Weights of a small contrastive audio-text model: log mel input, encoder num experts 32.
Rows from block 6 of the audio encoder, named by matrix and row number. Rows with one number belong to one attention dimension. Each number is 200 + 20 x the weight over its row's rms, rounded and kept within 0 to 999. All counts start at 0. After the name is the row's rms in percent of the matrix's.
# q: attention query, key and value (stacked) (encoder.blocks.6.attn.qkv.weight, 384x128, the q third), inputs 0-127
# k: attention query, key and value (stacked) (encoder.blocks.6.attn.qkv.weight, 384x128, the k third), inputs 0-127
q.74,104,168,225,211,188,182,197,220,194,188,216,209,223,202,186,194,217,159,182,218,150,183,218,181,225,222,243,208,196,194,197,181,228,195,224,214,225,189,170,207,173,185,209,213,199,198,188,200,206,198,197,200,228,177,172,201,210,228,229,220,207,201,180,204,224,162,195,204,171,193,198,195,243,209,226,219,208,182,201,175,188,224,193,208,201,217,220,224,173,224,163,181,218,170,258,248,194,193,219,198,179,189,184,186,199,190,164,184,214,177,192,189,209,207,206,192,222,188,198,197,200,199,186,219,168,164,235,217,208
k.74,107,210,164,193,242,202,222,212,227,229,156,175,195,221,220,209,204,184,213,208,199,193,200,188,203,178,214,215,193,147,205,228,207,188,199,177,190,180,166,177,216,198,195,213,188,174,196,217,221,217,198,236,213,204,222,213,198,217,219,210,169,200,196,184,153,181,186,221,229,207,186,194,213,205,186,202,229,194,205,178,192,166,202,206,209,191,186,211,198,210,177,178,269,203,231,213,222,229,196,195,198,203,189,200,202,182,190,197,207,221,154,162,226,194,198,194,228,227,221,222,177,227,218,202,198,191,183,159,195
q.75,116,197,230,205,222,173,185,212,222,197,217,206,191,182,231,216,235,212,162,200,234,174,198,169,189,203,164,214,190,199,188,169,184,233,217,214,224,193,197,194,196,196,199,192,217,145,201,218,203,218,171,246,210,186,188,216,194,188,196,219,164,203,169,194,212,180,194,200,193,182,164,221,210,196,189,216,206,164,244,173,218,192,179,206,181,238,164,200,160,219,227,192,188,205,193,228,194,196,239,202,172,193,200,193,209,184,209,189,201,204,216,211,190,182,214,217,231,226,197,198,226,229,206,214,211,197,190,169,231
k.75,111,222,216,227,213,222,231,193,216,192,191,201,187,218,231,205,163,177,204,214,228,177,178,201,200,183,182,219,208,220,205,197,184,232,231,179,186,206,198,202,203,219,185,189,203,201,210,221,209,212,192,188,232,198,210,218,213,188,222,169,174,234,156,248,188,194,207,201,185,201,182,247,191,204,178,219,195,164,212,183,204,232,196,186,199,201,171,221,183,207,242,176,173,189,153,194,237,239,183,215,219,198,219,206,205,204,219,223,212,193,165,219,208,229,231,198,211,232,192,204,215,218,204,220,189,193,201,180,235
q.76,103,204,201,177,219,215,200,192,228,226,218,229,238,217,229,194,206,190,177,209,224,175,202,203,174,227,170,204,236,227,208,188,244,239,195,204,193,178,175,237,225,226,227,184,209,179,214,228,214,177,188,200,190,256,215,178,198,196,240,175,217,216,216,205,220,201,179,182,197,191,195,203,224,207,178,187,228,226,199,226,207,209,185,189,188,193,182,203,203,187,185,198,212,190,230,199,163,197,194,169,222,210,195,236,215,226,175,164,205,181,202,196,202,215,212,190,231,210,199,241,209,203,220,162,192,174,199,196,192
k.76,113,203,184,199,229,214,159,201,216,206,200,219,202,219,207,177,269,210,215,244,235,192,189,196,188,195,194,199,195,194,204,163,193,185,200,189,236,195,189,207,197,224,194,189,196,235,230,213,191,167,234,224,183,172,219,169,142,173,217,183,197,197,195,197,174,201,203,201,187,218,216,193,184,235,200,198,187,229,218,218,181,219,191,202,202,155,241,208,205,210,193,205,182,194,211,158,186,184,196,169,190,184,204,202,183,211,185,183,225,193,171,187,202,184,183,221,211,217,181,180,211,214,172,204,173,209,230,210,181
q.77,104,226,198,194,186,233,206,179,186,191,214,207,207,237,210,186,174,189,203,164,167,242,206,185,194,217,212,202,168,193,208,189,161,186,170,186,202,167,217,176,223,212,210,216,220,207,167,179,193,177,205,184,224,208,163,179,256,158,208,198,224,224,199,202,149,209,174,192,194,194,231,230,214,211,211,179,200,177,229,166,212,218,200,201,224,203,167,203,216,183,193,205,208,225,194,205,224,207,195,154,212,200,174,206,214,223,176,211,214,189,204,216,204,175,203,203,208,183,197,224,211,191,185,178,210,162,208,219,203
k.77,117,206,174,237,181,230,202,167,200,183,183,184,239,222,182,184,210,206,222,193,214,214,187,154,220,216,175,212,206,153,189,178,195,193,202,145,192,165,168,221,190,208,210,198,212,193,182,193,182,207,181,197,231,170,207,220,185,204,205,206,233,203,190,186,186,221,203,218,206,210,190,252,234,225,198,212,171,200,197,186,209,225,232,230,199,208,202,188,203,216,209,153,235,208,189,224,182,210,193,195,177,189,208,197,218,204,198,224,206,228,193,187,189,198,180,233,191,221,195,230,198,193,218,209,228,176,241,188,207
q.78,106,215,183,230,242,156,174,170,207,226,220,230,189,187,171,191,190,249,183,178,203,176,194,161,165,186,180,190,180,162,169,188,190,211,166,221,222,163,201,178,208,187,215,188,183,188,248,187,195,186,196,210,194,203,190,202,177,193,190,230,186,172,222,200,204,201,202,212,174,199,198,246,184,224,203,215,200,203,218,202,213,218,213,200,250,197,225,227,208,208,171,189,189,185,199,214,221,209,189,215,208,201,182,205,218,212,192,213,198,188,232,211,195,206,214,172,212,162,209,188,179,180,214,188,204,219,228,171,197
k.78,129,196,170,241,165,171,202,154,193,239,182,227,226,204,203,211,205,234,189,234,215,187,175,187,219,199,192,181,209,177,208,219,237,206,176,219,214,217,212,216,206,188,186,215,199,204,224,204,186,188,211,231,224,213,218,176,192,250,197,207,187,258,216,182,212,216,231,207,162,217,198,218,220,244,190,173,186,211,221,175,172,207,177,198,194,179,177,193,202,195,206,183,211,204,208,227,198,214,191,175,207,168,190,183,212,199,202,201,173,173,227,200,221,196,198,170,225,214,206,176,217,207,216,210,220,205,212,226,200
q.79,097,229,220,193,181,212,195,235,221,139,223,206,163,208,199,186,193,146,193,167,203,186,161,196,191,199,173,174,206,231,224,191,222,227,206,198,184,207,196,213,215,195,198,195,169,212,200,224,174,189,195,191,220,214,203,217,234,198,166,189,184,195,161,166,194,168,186,208,231,201,189,231,226,163,228,197,183,189,185,224,187,175,192,203,190,211,197,191,180,199,202,198,220,179,202,188,194,207,232,207,223,170,169,221,221,208,214,207,173,164,171,206,189,190,193,202,163,208,208,179,202,195,177,195,209,180,189,210,230
k.79,111,187,206,200,214,194,214,241,191,163,217,220,207,205,172,230,203,178,191,186,174,204,181,203,179,216,150,200,202,189,183,203,187,233,224,196,198,178,198,207,217,209,189,214,191,205,182,182,225,190,226,198,224,169,192,192,190,162,179,161,211,184,193,202,172,171,205,199,191,201,160,197,212,201,225,217,205,200,193,201,195,208,213,154,186,237,210,200,199,209,227,196,200,187,187,183,189,208,229,195,238,215,190,225,182,241,212,200,237,194,189,178,184,213,179,231,184,151,199,206,221,219,168,229,246,197,230,182,183
q.80,105,200,220,225,196,181,196,194,211,199,197,183,211,237,236,199,207,190,207,182,186,185,211,230,241,183,230,216,208,196,218,190,218,202,224,232,197,192,221,178,221,202,189,220,239,194,223,185,223,226,205,173,220,192,178,167,238,189,228,205,186,218,197,181,208,252,182,194,235,223,208,210,196,202,158,204,203,215,192,228,230,176,173,177,163,204,189,160,183,192,221,213,211,177,213,211,216,196,235,193,206,182,188,201,183,165,194,189,183,209,219,198,157,192,200,183,226,205,230,217,166,194,181,215,200,172,209,184,218
k.80,093,171,246,213,199,202,188,219,210,184,188,191,177,178,217,144,230,158,211,208,201,217,164,209,203,215,187,197,177,201,172,208,191,184,211,226,213,217,239,216,193,176,210,192,181,226,166,202,193,180,201,230,181,201,196,190,239,221,200,208,196,206,211,215,160,237,202,214,210,184,222,226,202,172,198,183,173,203,191,190,177,214,220,211,214,216,191,185,210,192,209,211,196,200,198,229,207,180,202,193,205,203,165,193,233,204,202,230,195,186,185,237,133,199,238,206,217,201,202,192,197,215,188,241,177,171,189,196,193
q.81,107,217,195,190,200,200,209,215,184,183,212,213,216,169,191,175,212,198,168,202,200,229,212,206,173,188,166,193,187,188,183,165,185,234,186,224,241,197,201,182,214,204,192,203,179,199,213,216,191,204,181,192,181,180,237,185,216,191,198,196,162,201,239,173,213,192,224,213,207,206,153,190,185,222,226,215,228,212,169,164,204,187,209,225,211,196,254,245,188,202,215,231,230,161,159,205,212,209,232,215,196,224,169,224,203,174,186,187,212,182,203,191,199,218,218,190,174,192,207,179,176,194,193,196,181,212,200,185,234
k.81,119,223,202,244,148,209,231,179,188,158,204,222,195,233,207,190,213,191,182,210,228,212,169,197,215,208,196,187,200,202,233,193,225,229,206,220,212,180,194,212,203,213,220,195,218,175,221,257,208,171,197,175,205,191,202,195,182,195,248,218,194,215,241,202,221,212,191,208,171,211,162,179,201,209,185,192,229,217,194,196,202,210,213,192,168,247,220,174,196,202,202,198,170,206,199,189,204,197,208,187,194,238,234,212,196,189,201,179,206,205,190,203,236,177,210,171,226,180,213,205,218,197,208,228,237,197,195,218,224
q.82,122,172,169,195,207,209,156,209,212,198,226,194,180,217,181,161,204,206,199,219,181,262,191,189,148,224,201,179,192,176,206,209,206,212,190,181,166,220,181,183,213,206,190,229,197,212,189,177,202,202,194,197,205,221,217,188,224,194,182,197,170,185,192,213,192,213,206,207,173,166,168,203,190,192,182,203,200,208,205,171,198,229,203,216,218,182,212,225,200,194,203,179,229,202,204,201,207,176,220,222,194,180,164,197,141,174,187,189,192,211,244,137,188,190,194,199,237,218,212,197,198,178,216,207,189,193,183,190,226
k.82,106,209,240,218,162,192,183,156,168,201,192,186,185,199,206,204,172,192,176,180,216,216,178,204,193,239,200,237,189,187,199,198,208,190,199,181,223,197,189,201,195,188,149,227,189,245,198,197,189,187,186,203,198,236,211,220,197,200,197,212,205,167,218,238,210,202,208,183,183,200,215,201,174,244,182,194,185,172,235,187,182,194,212,197,190,208,216,227,217,212,205,146,202,227,164,215,215,173,202,171,190,196,192,184,209,198,219,156,179,220,212,179,219,163,210,195,183,204,208,174,223,185,222,188,193,199,212,219,234
q.83,091,217,184,181,228,217,200,196,178,201,209,189,161,175,201,201,192,210,187,191,219,191,158,146,213,208,215,210,159,201,203,176,190,201,222,241,186,214,166,205,201,240,210,175,223,240,202,221,202,203,206,202,181,202,180,213,190,275,199,187,186,202,216,203,155,200,200,218,196,167,202,210,194,222,215,197,194,175,220,183,238,193,197,218,186,170,205,201,207,172,188,219,199,201,195,207,223,242,188,202,218,186,178,221,229,210,209,212,211,225,219,207,216,186,195,220,192,190,189,170,162,200,222,189,202,215,216,196,165
k.83,094,246,206,207,203,240,239,173,194,213,189,184,218,213,176,190,226,182,237,209,212,173,206,192,202,185,250,215,172,207,210,212,214,218,189,193,237,207,188,173,215,196,209,210,214,193,175,206,197,228,201,189,178,208,199,224,197,221,166,217,169,225,207,221,181,218,187,209,204,213,207,212,229,180,192,168,233,196,200,211,198,162,214,181,187,209,180,210,213,206,203,200,232,170,201,203,206,163,189,164,230,189,183,199,249,189,176,196,206,199,214,187,243,196,208,183,199,200,224,196,148,168,199,180,199,185,191,231,206
q.84,092,228,207,198,194,195,205,199,194,209,182,163,222,208,201,229,211,170,197,193,172,163,158,210,250,173,144,195,181,223,202,211,193,208,235,206,182,156,221,182,194,211,174,184,220,213,211,205,214,194,165,205,199,215,203,200,197,210,199,215,162,184,198,185,192,186,233,194,198,181,186,200,179,164,175,147,168,184,234,226,215,213,208,194,164,157,205,188,184,189,220,211,204,190,211,180,177,173,196,192,165,214,198,200,185,196,224,204,181,205,207,225,199,182,199,184,189,195,193,205,180,218,198,192,178,235,197,195,175
k.84,089,207,205,196,189,180,224,230,188,214,176,190,231,182,193,187,202,182,210,184,193,162,189,207,204,234,184,213,208,195,190,226,178,175,200,204,199,216,197,199,208,199,222,172,191,209,217,222,189,145,191,206,172,201,182,175,189,181,180,223,212,220,225,137,201,186,235,201,191,214,197,194,226,181,203,178,184,200,207,168,182,193,231,188,192,174,174,174,189,235,242,196,234,167,199,205,175,177,188,223,200,225,222,197,182,186,209,196,204,192,233,178,225,204,223,213,159,180,208,179,179,163,224,229,204,209,214,195,211
q.85,114,200,241,212,213,212,218,170,188,194,202,211,201,202,211,205,203,194,205,228,193,203,189,193,247,183,238,218,195,181,201,220,197,203,222,214,203,208,206,220,236,200,199,198,189,153,189,232,232,183,199,218,208,211,207,180,214,195,208,189,208,211,180,202,239,211,166,173,188,202,204,197,189,191,183,175,188,190,206,213,219,194,175,157,158,230,210,170,176,227,178,221,156,214,210,200,174,203,159,216,195,178,225,193,236,153,166,190,210,194,173,182,211,225,186,185,207,163,210,213,212,206,174,189,185,167,212,207,222
k.85,118,191,208,185,220,194,187,173,207,198,200,223,200,188,171,236,226,214,197,198,204,214,222,176,191,195,183,186,233,162,173,178,184,203,222,228,176,202,195,167,188,174,193,192,203,196,233,140,182,237,223,206,202,161,211,190,247,159,201,195,217,203,204,199,194,205,192,211,198,202,177,182,195,200,213,207,189,217,199,187,192,221,209,206,198,234,192,194,193,211,215,203,190,217,218,236,220,197,171,231,204,170,214,202,190,179,186,237,209,180,238,214,176,188,191,196,178,203,233,215,165,196,219,202,196,225,175,178,141
q.86,118,223,214,189,202,229,207,263,206,195,228,202,244,145,215,206,210,210,200,215,189,215,187,198,167,212,188,234,199,184,193,177,197,222,163,211,208,171,209,221,190,203,199,210,202,210,191,212,166,166,224,204,168,211,193,189,196,211,193,198,192,194,241,167,201,228,188,202,198,234,174,199,187,221,176,186,184,183,198,190,189,201,185,158,209,206,177,208,180,205,225,243,264,175,194,184,212,228,197,214,206,237,177,215,205,198,189,195,180,188,214,206,217,183,191,214,201,216,191,195,200,159,219,218,186,198,209,194,214
k.86,103,201,230,238,184,215,186,208,200,192,204,191,188,201,199,197,170,203,220,170,204,148,196,193,183,188,173,199,180,180,197,205,222,194,190,196,204,213,193,224,194,206,243,180,212,188,182,219,167,198,191,212,203,225,213,156,204,203,196,235,221,238,202,215,177,191,209,236,169,213,198,167,248,205,197,183,183,209,175,209,193,227,195,178,211,211,217,212,217,212,239,237,218,187,192,210,204,229,221,206,245,208,171,191,188,175,191,177,176,194,200,218,190,202,203,189,179,181,189,185,169,163,209,238,191,197,177,166,236
q.87,094,183,224,186,176,207,243,205,206,184,161,197,225,200,211,212,204,175,214,180,185,199,212,193,224,179,226,173,176,224,235,204,226,193,206,209,210,220,202,197,185,202,169,211,213,213,163,223,219,223,159,218,209,201,187,200,218,203,183,183,241,216,207,211,177,182,248,226,203,204,225,208,186,159,230,179,187,192,211,217,211,207,166,201,216,182,197,259,207,207,217,180,197,208,216,229,180,187,174,230,207,214,210,231,216,202,187,200,203,185,205,202,224,202,181,214,233,196,195,227,221,236,172,228,215,194,209,193,170
k.87,102,234,164,212,244,197,218,205,216,206,167,193,215,186,210,194,183,227,203,189,146,187,214,208,218,162,206,202,202,189,191,192,232,191,203,240,171,186,188,195,180,191,185,209,218,182,218,176,182,242,182,189,214,197,214,195,191,187,178,170,165,219,189,220,194,196,243,230,223,195,214,207,228,187,204,186,211,227,207,149,182,221,207,194,202,216,190,188,183,221,207,193,220,201,216,188,195,192,186,233,174,215,193,178,200,162,176,206,213,189,198,186,174,229,174,178,215,201,184,214,192,229,191,185,200,156,194,210,160
q.88,107,163,198,190,228,229,211,173,202,177,235,166,191,208,194,210,234,204,189,189,208,216,217,216,223,184,175,212,207,166,178,192,189,197,210,234,173,210,214,177,180,199,196,220,184,216,204,224,209,177,196,221,201,158,170,178,203,189,178,217,189,232,187,228,172,141,192,194,162,217,186,195,198,152,205,204,221,226,200,184,178,193,204,172,158,217,208,183,196,186,193,194,192,205,219,223,193,219,227,178,204,212,184,194,185,221,180,190,177,214,197,245,205,172,216,196,184,209,220,200,221,202,193,158,178,182,201,213,190
k.88,109,208,213,196,221,195,226,168,223,188,229,219,223,214,207,152,215,191,194,188,221,200,213,216,190,189,227,161,188,222,214,172,233,201,224,234,212,175,215,204,187,204,198,207,211,198,203,184,203,172,226,177,193,198,193,209,211,200,194,183,193,227,196,170,168,203,210,181,175,200,195,187,209,200,189,210,236,230,240,204,195,201,218,190,169,235,203,186,198,182,209,183,183,220,254,213,189,200,195,163,159,208,175,234,201,209,194,174,181,228,212,225,208,220,226,177,216,185,168,196,179,225,200,215,177,166,163,225,208
q.89,103,210,162,185,198,216,216,185,254,178,188,168,182,185,168,209,201,200,200,188,214,209,169,202,198,183,198,161,193,181,197,199,218,198,188,176,188,179,209,204,200,214,192,225,203,187,188,197,207,234,178,248,214,196,238,212,192,196,199,170,162,178,191,188,204,197,186,214,217,171,206,206,217,223,220,206,223,231,200,220,201,189,229,220,201,212,177,212,235,199,170,167,216,209,215,216,188,182,218,189,224,229,183,163,181,227,235,238,250,201,205,199,184,182,222,174,211,209,221,211,198,215,203,233,223,199,178,210,172
k.89,088,231,211,146,165,204,189,232,213,184,210,194,193,195,190,193,161,202,186,219,227,184,172,201,213,197,226,212,242,210,186,203,199,176,200,179,214,211,175,207,212,205,149,217,209,219,179,225,224,196,202,195,159,195,206,210,207,156,189,199,171,174,195,181,210,172,188,158,216,210,214,200,187,225,200,209,192,189,187,181,199,192,189,211,184,199,190,207,187,159,161,158,175,219,211,222,227,219,220,234,188,229,183,200,197,198,201,209,175,197,232,160,222,227,187,208,189,209,208,192,209,192,181,184,210,228,207,208,227
q.90,110,161,222,192,208,202,198,136,195,185,205,176,181,216,199,188,188,164,198,213,219,208,201,206,211,202,189,216,199,212,194,197,197,228,246,212,190,222,178,220,210,175,227,201,185,181,215,213,224,177,224,200,195,193,222,199,171,184,195,195,197,211,179,213,164,181,183,171,195,198,185,208,221,191,189,198,159,188,187,245,216,195,212,208,182,214,184,151,205,216,206,195,175,185,199,198,179,201,208,193,167,183,191,208,201,198,182,167,195,175,136,230,205,253,187,189,176,181,215,190,204,228,217,166,199,208,224,197,186
k.90,117,197,179,235,245,176,190,187,189,195,208,236,201,201,210,206,225,174,191,216,179,181,214,206,123,225,163,204,191,197,197,181,159,177,218,185,190,212,226,193,162,183,219,182,188,173,226,192,216,202,206,198,213,191,211,209,232,214,211,213,210,213,189,189,180,195,249,180,214,216,166,207,179,186,232,212,175,232,216,224,180,204,207,200,180,181,176,183,227,206,217,168,184,172,196,210,175,216,209,224,184,200,227,199,193,213,207,214,184,183,209,195,213,191,210,219,162,172,207,200,173,216,201,196,174,210,211,214,190
q.91,101,176,199,207,198,183,160,210,213,207,178,213,199,192,186,199,178,201,180,171,188,221,223,194,163,227,204,188,216,211,221,231,210,207,193,197,197,180,162,173,249,163,180,204,215,217,173,182,191,221,210,201,189,207,180,191,224,186,196,194,218,249,193,211,170,196,184,176,247,192,184,220,219,183,176,210,195,198,193,172,185,212,192,200,228,204,215,183,215,201,178,207,219,222,191,183,176,173,209,229,169,216,228,228,209,189,162,169,191,159,184,186,204,238,213,187,203,204,227,166,185,188,206,201,207,190,221,208,246
k.91,103,179,192,194,233,244,220,188,183,211,171,210,224,218,195,188,205,206,187,187,213,185,209,173,172,171,174,200,212,256,221,205,198,229,181,226,164,192,219,222,204,194,171,184,223,197,179,188,213,217,203,204,221,223,221,208,181,234,207,203,167,191,160,211,200,224,223,223,238,196,218,185,219,218,199,202,192,213,209,192,185,170,189,206,187,199,214,183,221,201,204,154,173,186,192,184,166,233,186,180,206,176,174,202,196,201,213,173,202,189,187,192,180,202,223,223,203,208,156,176,213,214,218,230,222,245,190,207,207
q.92,105,192,198,186,249,208,218,239,192,183,202,167,188,207,200,191,207,210,199,194,171,196,197,188,211,227,203,171,217,210,215,181,242,164,177,173,228,176,174,166,198,208,183,222,223,199,176,243,164,200,194,242,188,185,214,210,195,160,185,175,182,185,188,195,185,174,199,196,204,188,204,231,204,213,192,181,183,208,190,220,192,187,192,203,208,173,186,212,229,162,192,188,217,203,222,236,181,194,210,196,181,220,171,187,233,165,223,200,203,169,190,187,232,228,173,221,201,213,215,197,241,183,189,221,195,201,189,231,188
k.92,093,194,184,205,229,227,180,214,203,221,190,192,213,202,203,208,167,185,201,222,207,172,194,178,202,194,233,208,214,188,175,192,187,222,178,176,221,209,226,184,161,184,155,206,196,212,177,209,214,224,219,204,240,222,179,230,209,185,209,198,218,217,160,209,208,146,216,201,205,222,181,191,195,219,205,184,177,219,191,202,190,220,231,199,198,190,241,192,213,202,199,200,205,193,218,215,201,169,187,142,176,220,164,183,200,151,220,199,218,184,176,219,175,252,195,200,188,212,225,198,177,188,208,210,214,197,193,219,181
q.93,116,216,206,229,206,179,177,214,197,178,196,152,221,200,218,222,204,214,189,198,236,192,183,190,208,201,168,215,214,196,207,197,185,180,170,180,216,135,193,181,181,170,224,262,176,202,248,208,206,179,189,204,190,162,216,187,225,183,215,202,236,162,197,214,204,212,198,198,193,177,173,176,187,195,195,217,200,191,185,205,169,169,211,220,214,192,215,219,235,232,215,201,216,198,173,200,236,184,177,223,201,178,202,218,193,192,208,213,210,196,158,214,185,186,191,193,194,184,191,181,199,191,201,216,196,215,162,187,180
k.93,123,192,199,211,214,185,166,202,206,211,210,222,175,182,168,198,194,228,207,198,189,174,213,204,174,210,192,205,213,167,195,193,242,198,170,166,220,181,180,196,230,214,197,185,178,177,171,243,199,183,186,231,192,233,214,200,217,211,198,195,212,162,207,193,215,175,192,186,210,249,219,213,221,191,172,165,207,207,211,203,210,200,218,201,205,196,195,199,202,206,209,216,217,220,175,227,214,182,210,191,193,194,202,240,197,222,171,195,212,186,181,162,227,170,193,153,230,232,171,192,224,180,190,203,222,181,185,154,226
q.94,110,211,211,221,177,193,179,211,178,174,232,218,202,196,224,194,194,180,221,197,230,173,168,215,186,182,173,212,195,171,210,199,167,162,169,232,215,202,208,201,199,227,208,221,194,209,213,193,167,225,195,198,242,194,185,237,204,185,225,198,214,179,208,194,212,208,192,170,215,161,211,200,199,196,172,231,189,221,169,225,165,211,184,191,204,194,193,199,223,205,177,193,134,227,200,205,175,213,172,214,201,189,183,176,208,183,195,203,223,209,179,191,205,186,190,204,181,198,197,207,212,208,156,190,233,186,180,196,146
k.94,100,192,182,180,237,217,197,197,218,200,203,212,199,203,162,196,208,227,212,193,193,185,199,186,195,161,231,193,185,227,204,196,203,186,169,201,186,186,213,208,246,226,172,214,200,212,208,169,180,229,209,223,209,174,186,217,244,198,184,198,216,162,178,181,198,210,197,175,190,218,219,222,179,221,198,194,211,190,167,199,229,180,212,196,208,210,178,185,198,186,174,194,230,215,222,258,195,184,189,226,189,173,186,188,175,212,195,194,214,178,201,202,204,223,171,177,183,278,234,195,214,198,188,215,188,202,211,180,180
q.95,097,198,181,195,184,183,204,158,183,203,174,234,199,247,201,222,191,208,202,168,205,187,181,188,179,184,190,218,231,232,200,198,204,176,212,228,214,221,191,151,211,192,204,201,204,184,215,195,201,230,214,201,201,206,172,204,167,195,207,214,184,181,174,210,160,206,179,211,184,223,220,241,206,209,214,245,168,219,184,221,175,241,193,218,167,165,189,184,220,192,188,194,176,191,225,221,191,211,199,179,232,192,217,180,217,215,228,173,219,187,208,211,199,185,180,190,203,232,179,171,226,207,235,202,194,210,207,222,175
k.95,099,226,176,201,220,214,195,237,220,221,194,212,206,216,164,173,258,217,207,206,196,201,174,223,169,185,183,210,213,230,226,222,226,200,217,226,219,193,190,195,156,205,208,216,198,163,218,169,203,193,183,220,204,197,157,218,204,204,205,218,201,153,202,224,199,186,208,206,181,193,241,231,162,189,194,207,194,200,198,214,196,216,203,215,197,206,191,201,171,182,194,167,157,222,207,258,217,190,199,191,189,213,203,219,214,221,206,180,216,177,212,200,204,226,211,197,207,219,237,177,208,211,209,203,198,218,212,232,224
q.96,081,175,215,148,170,229,216,207,227,207,217,239,204,205,178,199,197,209,177,229,179,234,220,191,202,207,184,197,213,168,205,229,197,224,212,210,160,184,221,210,199,225,201,208,220,189,199,226,219,231,199,199,168,224,203,201,204,199,237,190,164,200,234,187,234,171,210,196,222,225,201,233,195,181,203,204,237,260,188,179,232,181,177,167,191,219,216,198,190,208,196,212,187,210,186,213,190,170,208,197,217,199,210,186,207,193,206,210,185,192,226,184,186,182,200,187,169,185,173,211,216,188,226,223,182,217,169,192,184
k.96,082,194,229,174,184,218,229,200,182,196,183,229,224,203,204,193,198,212,149,235,164,222,201,209,234,207,226,168,237,157,198,204,191,185,205,223,176,168,227,193,235,194,218,197,213,205,176,235,229,205,204,188,238,208,192,221,236,196,217,198,192,232,219,187,224,210,223,169,220,209,210,204,220,217,193,218,182,204,200,189,197,153,209,192,199,176,202,217,164,219,213,192,193,218,174,223,190,201,194,176,200,190,205,207,190,163,181,205,174,212,190,213,187,189,196,191,173,248,201,209,203,213,191,230,194,197,207,209,163
q.97,094,190,239,172,177,201,201,179,203,207,190,185,209,187,182,178,187,224,198,209,205,197,213,194,225,183,173,190,188,192,227,197,185,217,188,204,232,164,169,205,230,192,217,133,209,196,231,208,231,203,138,228,166,191,226,196,185,203,223,162,195,224,198,189,179,197,176,202,166,205,223,199,220,221,186,205,229,189,193,174,209,191,213,195,179,177,209,208,217,222,157,171,203,179,208,227,226,210,212,225,175,201,198,200,236,202,205,192,190,175,209,194,194,197,181,228,189,202,187,184,238,199,181,231,212,201,182,198,213
k.97,100,192,196,227,238,184,184,177,199,214,229,191,160,220,209,186,195,227,164,193,217,198,197,218,206,225,156,207,213,210,194,218,180,204,215,210,208,189,194,220,208,203,206,197,242,196,222,173,206,186,161,228,174,231,201,199,166,225,229,213,184,234,187,182,184,184,184,193,187,196,187,159,216,221,194,201,185,179,217,161,193,176,217,169,228,211,190,186,181,219,162,195,162,176,199,215,188,194,193,220,198,199,184,184,207,173,218,218,163,204,163,190,227,177,213,216,209,194,194,212,220,202,216,211,220,174,247,205,190
q.98,070,207,226,197,219,196,180,242,195,144,181,163,181,184,184,219,203,179,202,202,228,193,204,176,233,217,151,181,181,207,204,177,200,207,211,206,169,174,250,185,222,217,198,243,221,203,197,197,220,185,176,209,194,207,174,192,168,219,198,168,172,219,266,196,206,189,194,219,193,199,201,198,208,199,195,208,218,195,224,198,169,160,203,213,219,215,216,244,202,194,178,183,175,176,186,216,190,200,208,210,189,220,204,207,199,201,189,180,219,194,219,183,206,209,217,190,206,215,194,231,211,234,205,235,206,189,187,194,216
k.98,082,181,182,191,202,180,150,230,214,169,220,201,201,184,196,180,179,202,213,217,208,184,221,197,219,240,156,184,220,226,204,178,186,244,186,181,190,180,239,193,204,206,217,189,215,181,183,155,193,182,158,217,197,201,199,199,173,210,168,192,144,214,195,189,207,201,181,191,197,181,224,221,216,218,205,219,165,180,185,201,207,173,162,179,239,209,195,157,202,199,207,190,202,192,217,184,190,181,191,185,229,192,188,200,172,179,209,197,211,178,183,185,168,188,199,200,183,197,204,237,168,223,181,188,202,192,195,193,206
q.99,094,160,210,205,241,227,198,215,205,158,183,208,227,208,208,215,233,220,213,170,196,205,190,197,175,238,184,206,234,192,203,198,218,194,201,181,197,214,213,222,225,192,182,226,178,218,178,201,212,229,222,189,217,239,193,197,208,219,186,210,217,230,199,194,171,208,243,175,205,194,228,198,197,186,224,187,180,185,229,184,201,191,207,235,254,210,213,223,233,201,177,228,217,239,207,202,194,215,204,248,177,193,235,177,204,198,205,196,214,199,217,203,217,202,216,199,228,195,231,217,201,179,222,185,181,222,228,187,201
k.99,096,175,172,200,186,232,236,201,189,171,173,188,209,217,195,210,204,174,199,200,193,204,230,210,191,203,174,188,204,187,189,199,181,200,193,176,201,185,175,206,208,198,144,181,195,142,191,188,219,185,196,179,209,205,191,141,201,218,145,211,221,165,202,174,181,205,194,182,220,191,206,208,176,188,162,175,170,210,198,181,211,207,198,209,174,160,207,205,187,218,163,210,175,192,194,200,186,189,150,192,182,201,186,215,170,160,186,170,215,207,202,191,193,195,185,196,199,181,180,201,222,222,192,199,201,191,230,170,200
q.100,098,190,222,185,192,194,221,184,178,199,186,211,235,199,206,224,210,204,218,149,212,171,228,273,186,188,202,216,210,172,211,211,217,211,182,198,203,200,214,226,221,170,197,199,217,217,202,252,231,176,203,230,223,233,205,176,213,197,196,206,215,181,213,200,204,156,206,188,227,207,221,185,223,206,170,225,200,209,188,202,158,251,226,190,212,181,187,170,194,205,201,216,186,213,174,184,197,206,187,197,187,157,218,185,228,208,195,172,185,184,191,198,180,218,190,192,196,195,226,175,229,192,196,207,199,215,197,184,184
k.100,087,233,195,147,180,193,213,196,189,174,197,198,165,167,222,214,213,191,185,189,220,155,194,221,229,189,169,175,178,206,195,187,182,188,173,193,208,178,183,227,192,193,187,192,233,190,198,218,190,160,191,177,212,184,195,187,192,212,207,202,184,205,193,187,174,212,206,171,217,192,166,177,215,206,193,220,179,202,205,207,167,234,184,212,228,172,197,210,177,186,211,192,211,199,186,197,177,197,145,213,195,164,208,189,215,211,150,197,204,171,180,212,231,249,167,211,197,181,222,173,170,210,199,186,209,206,203,207,189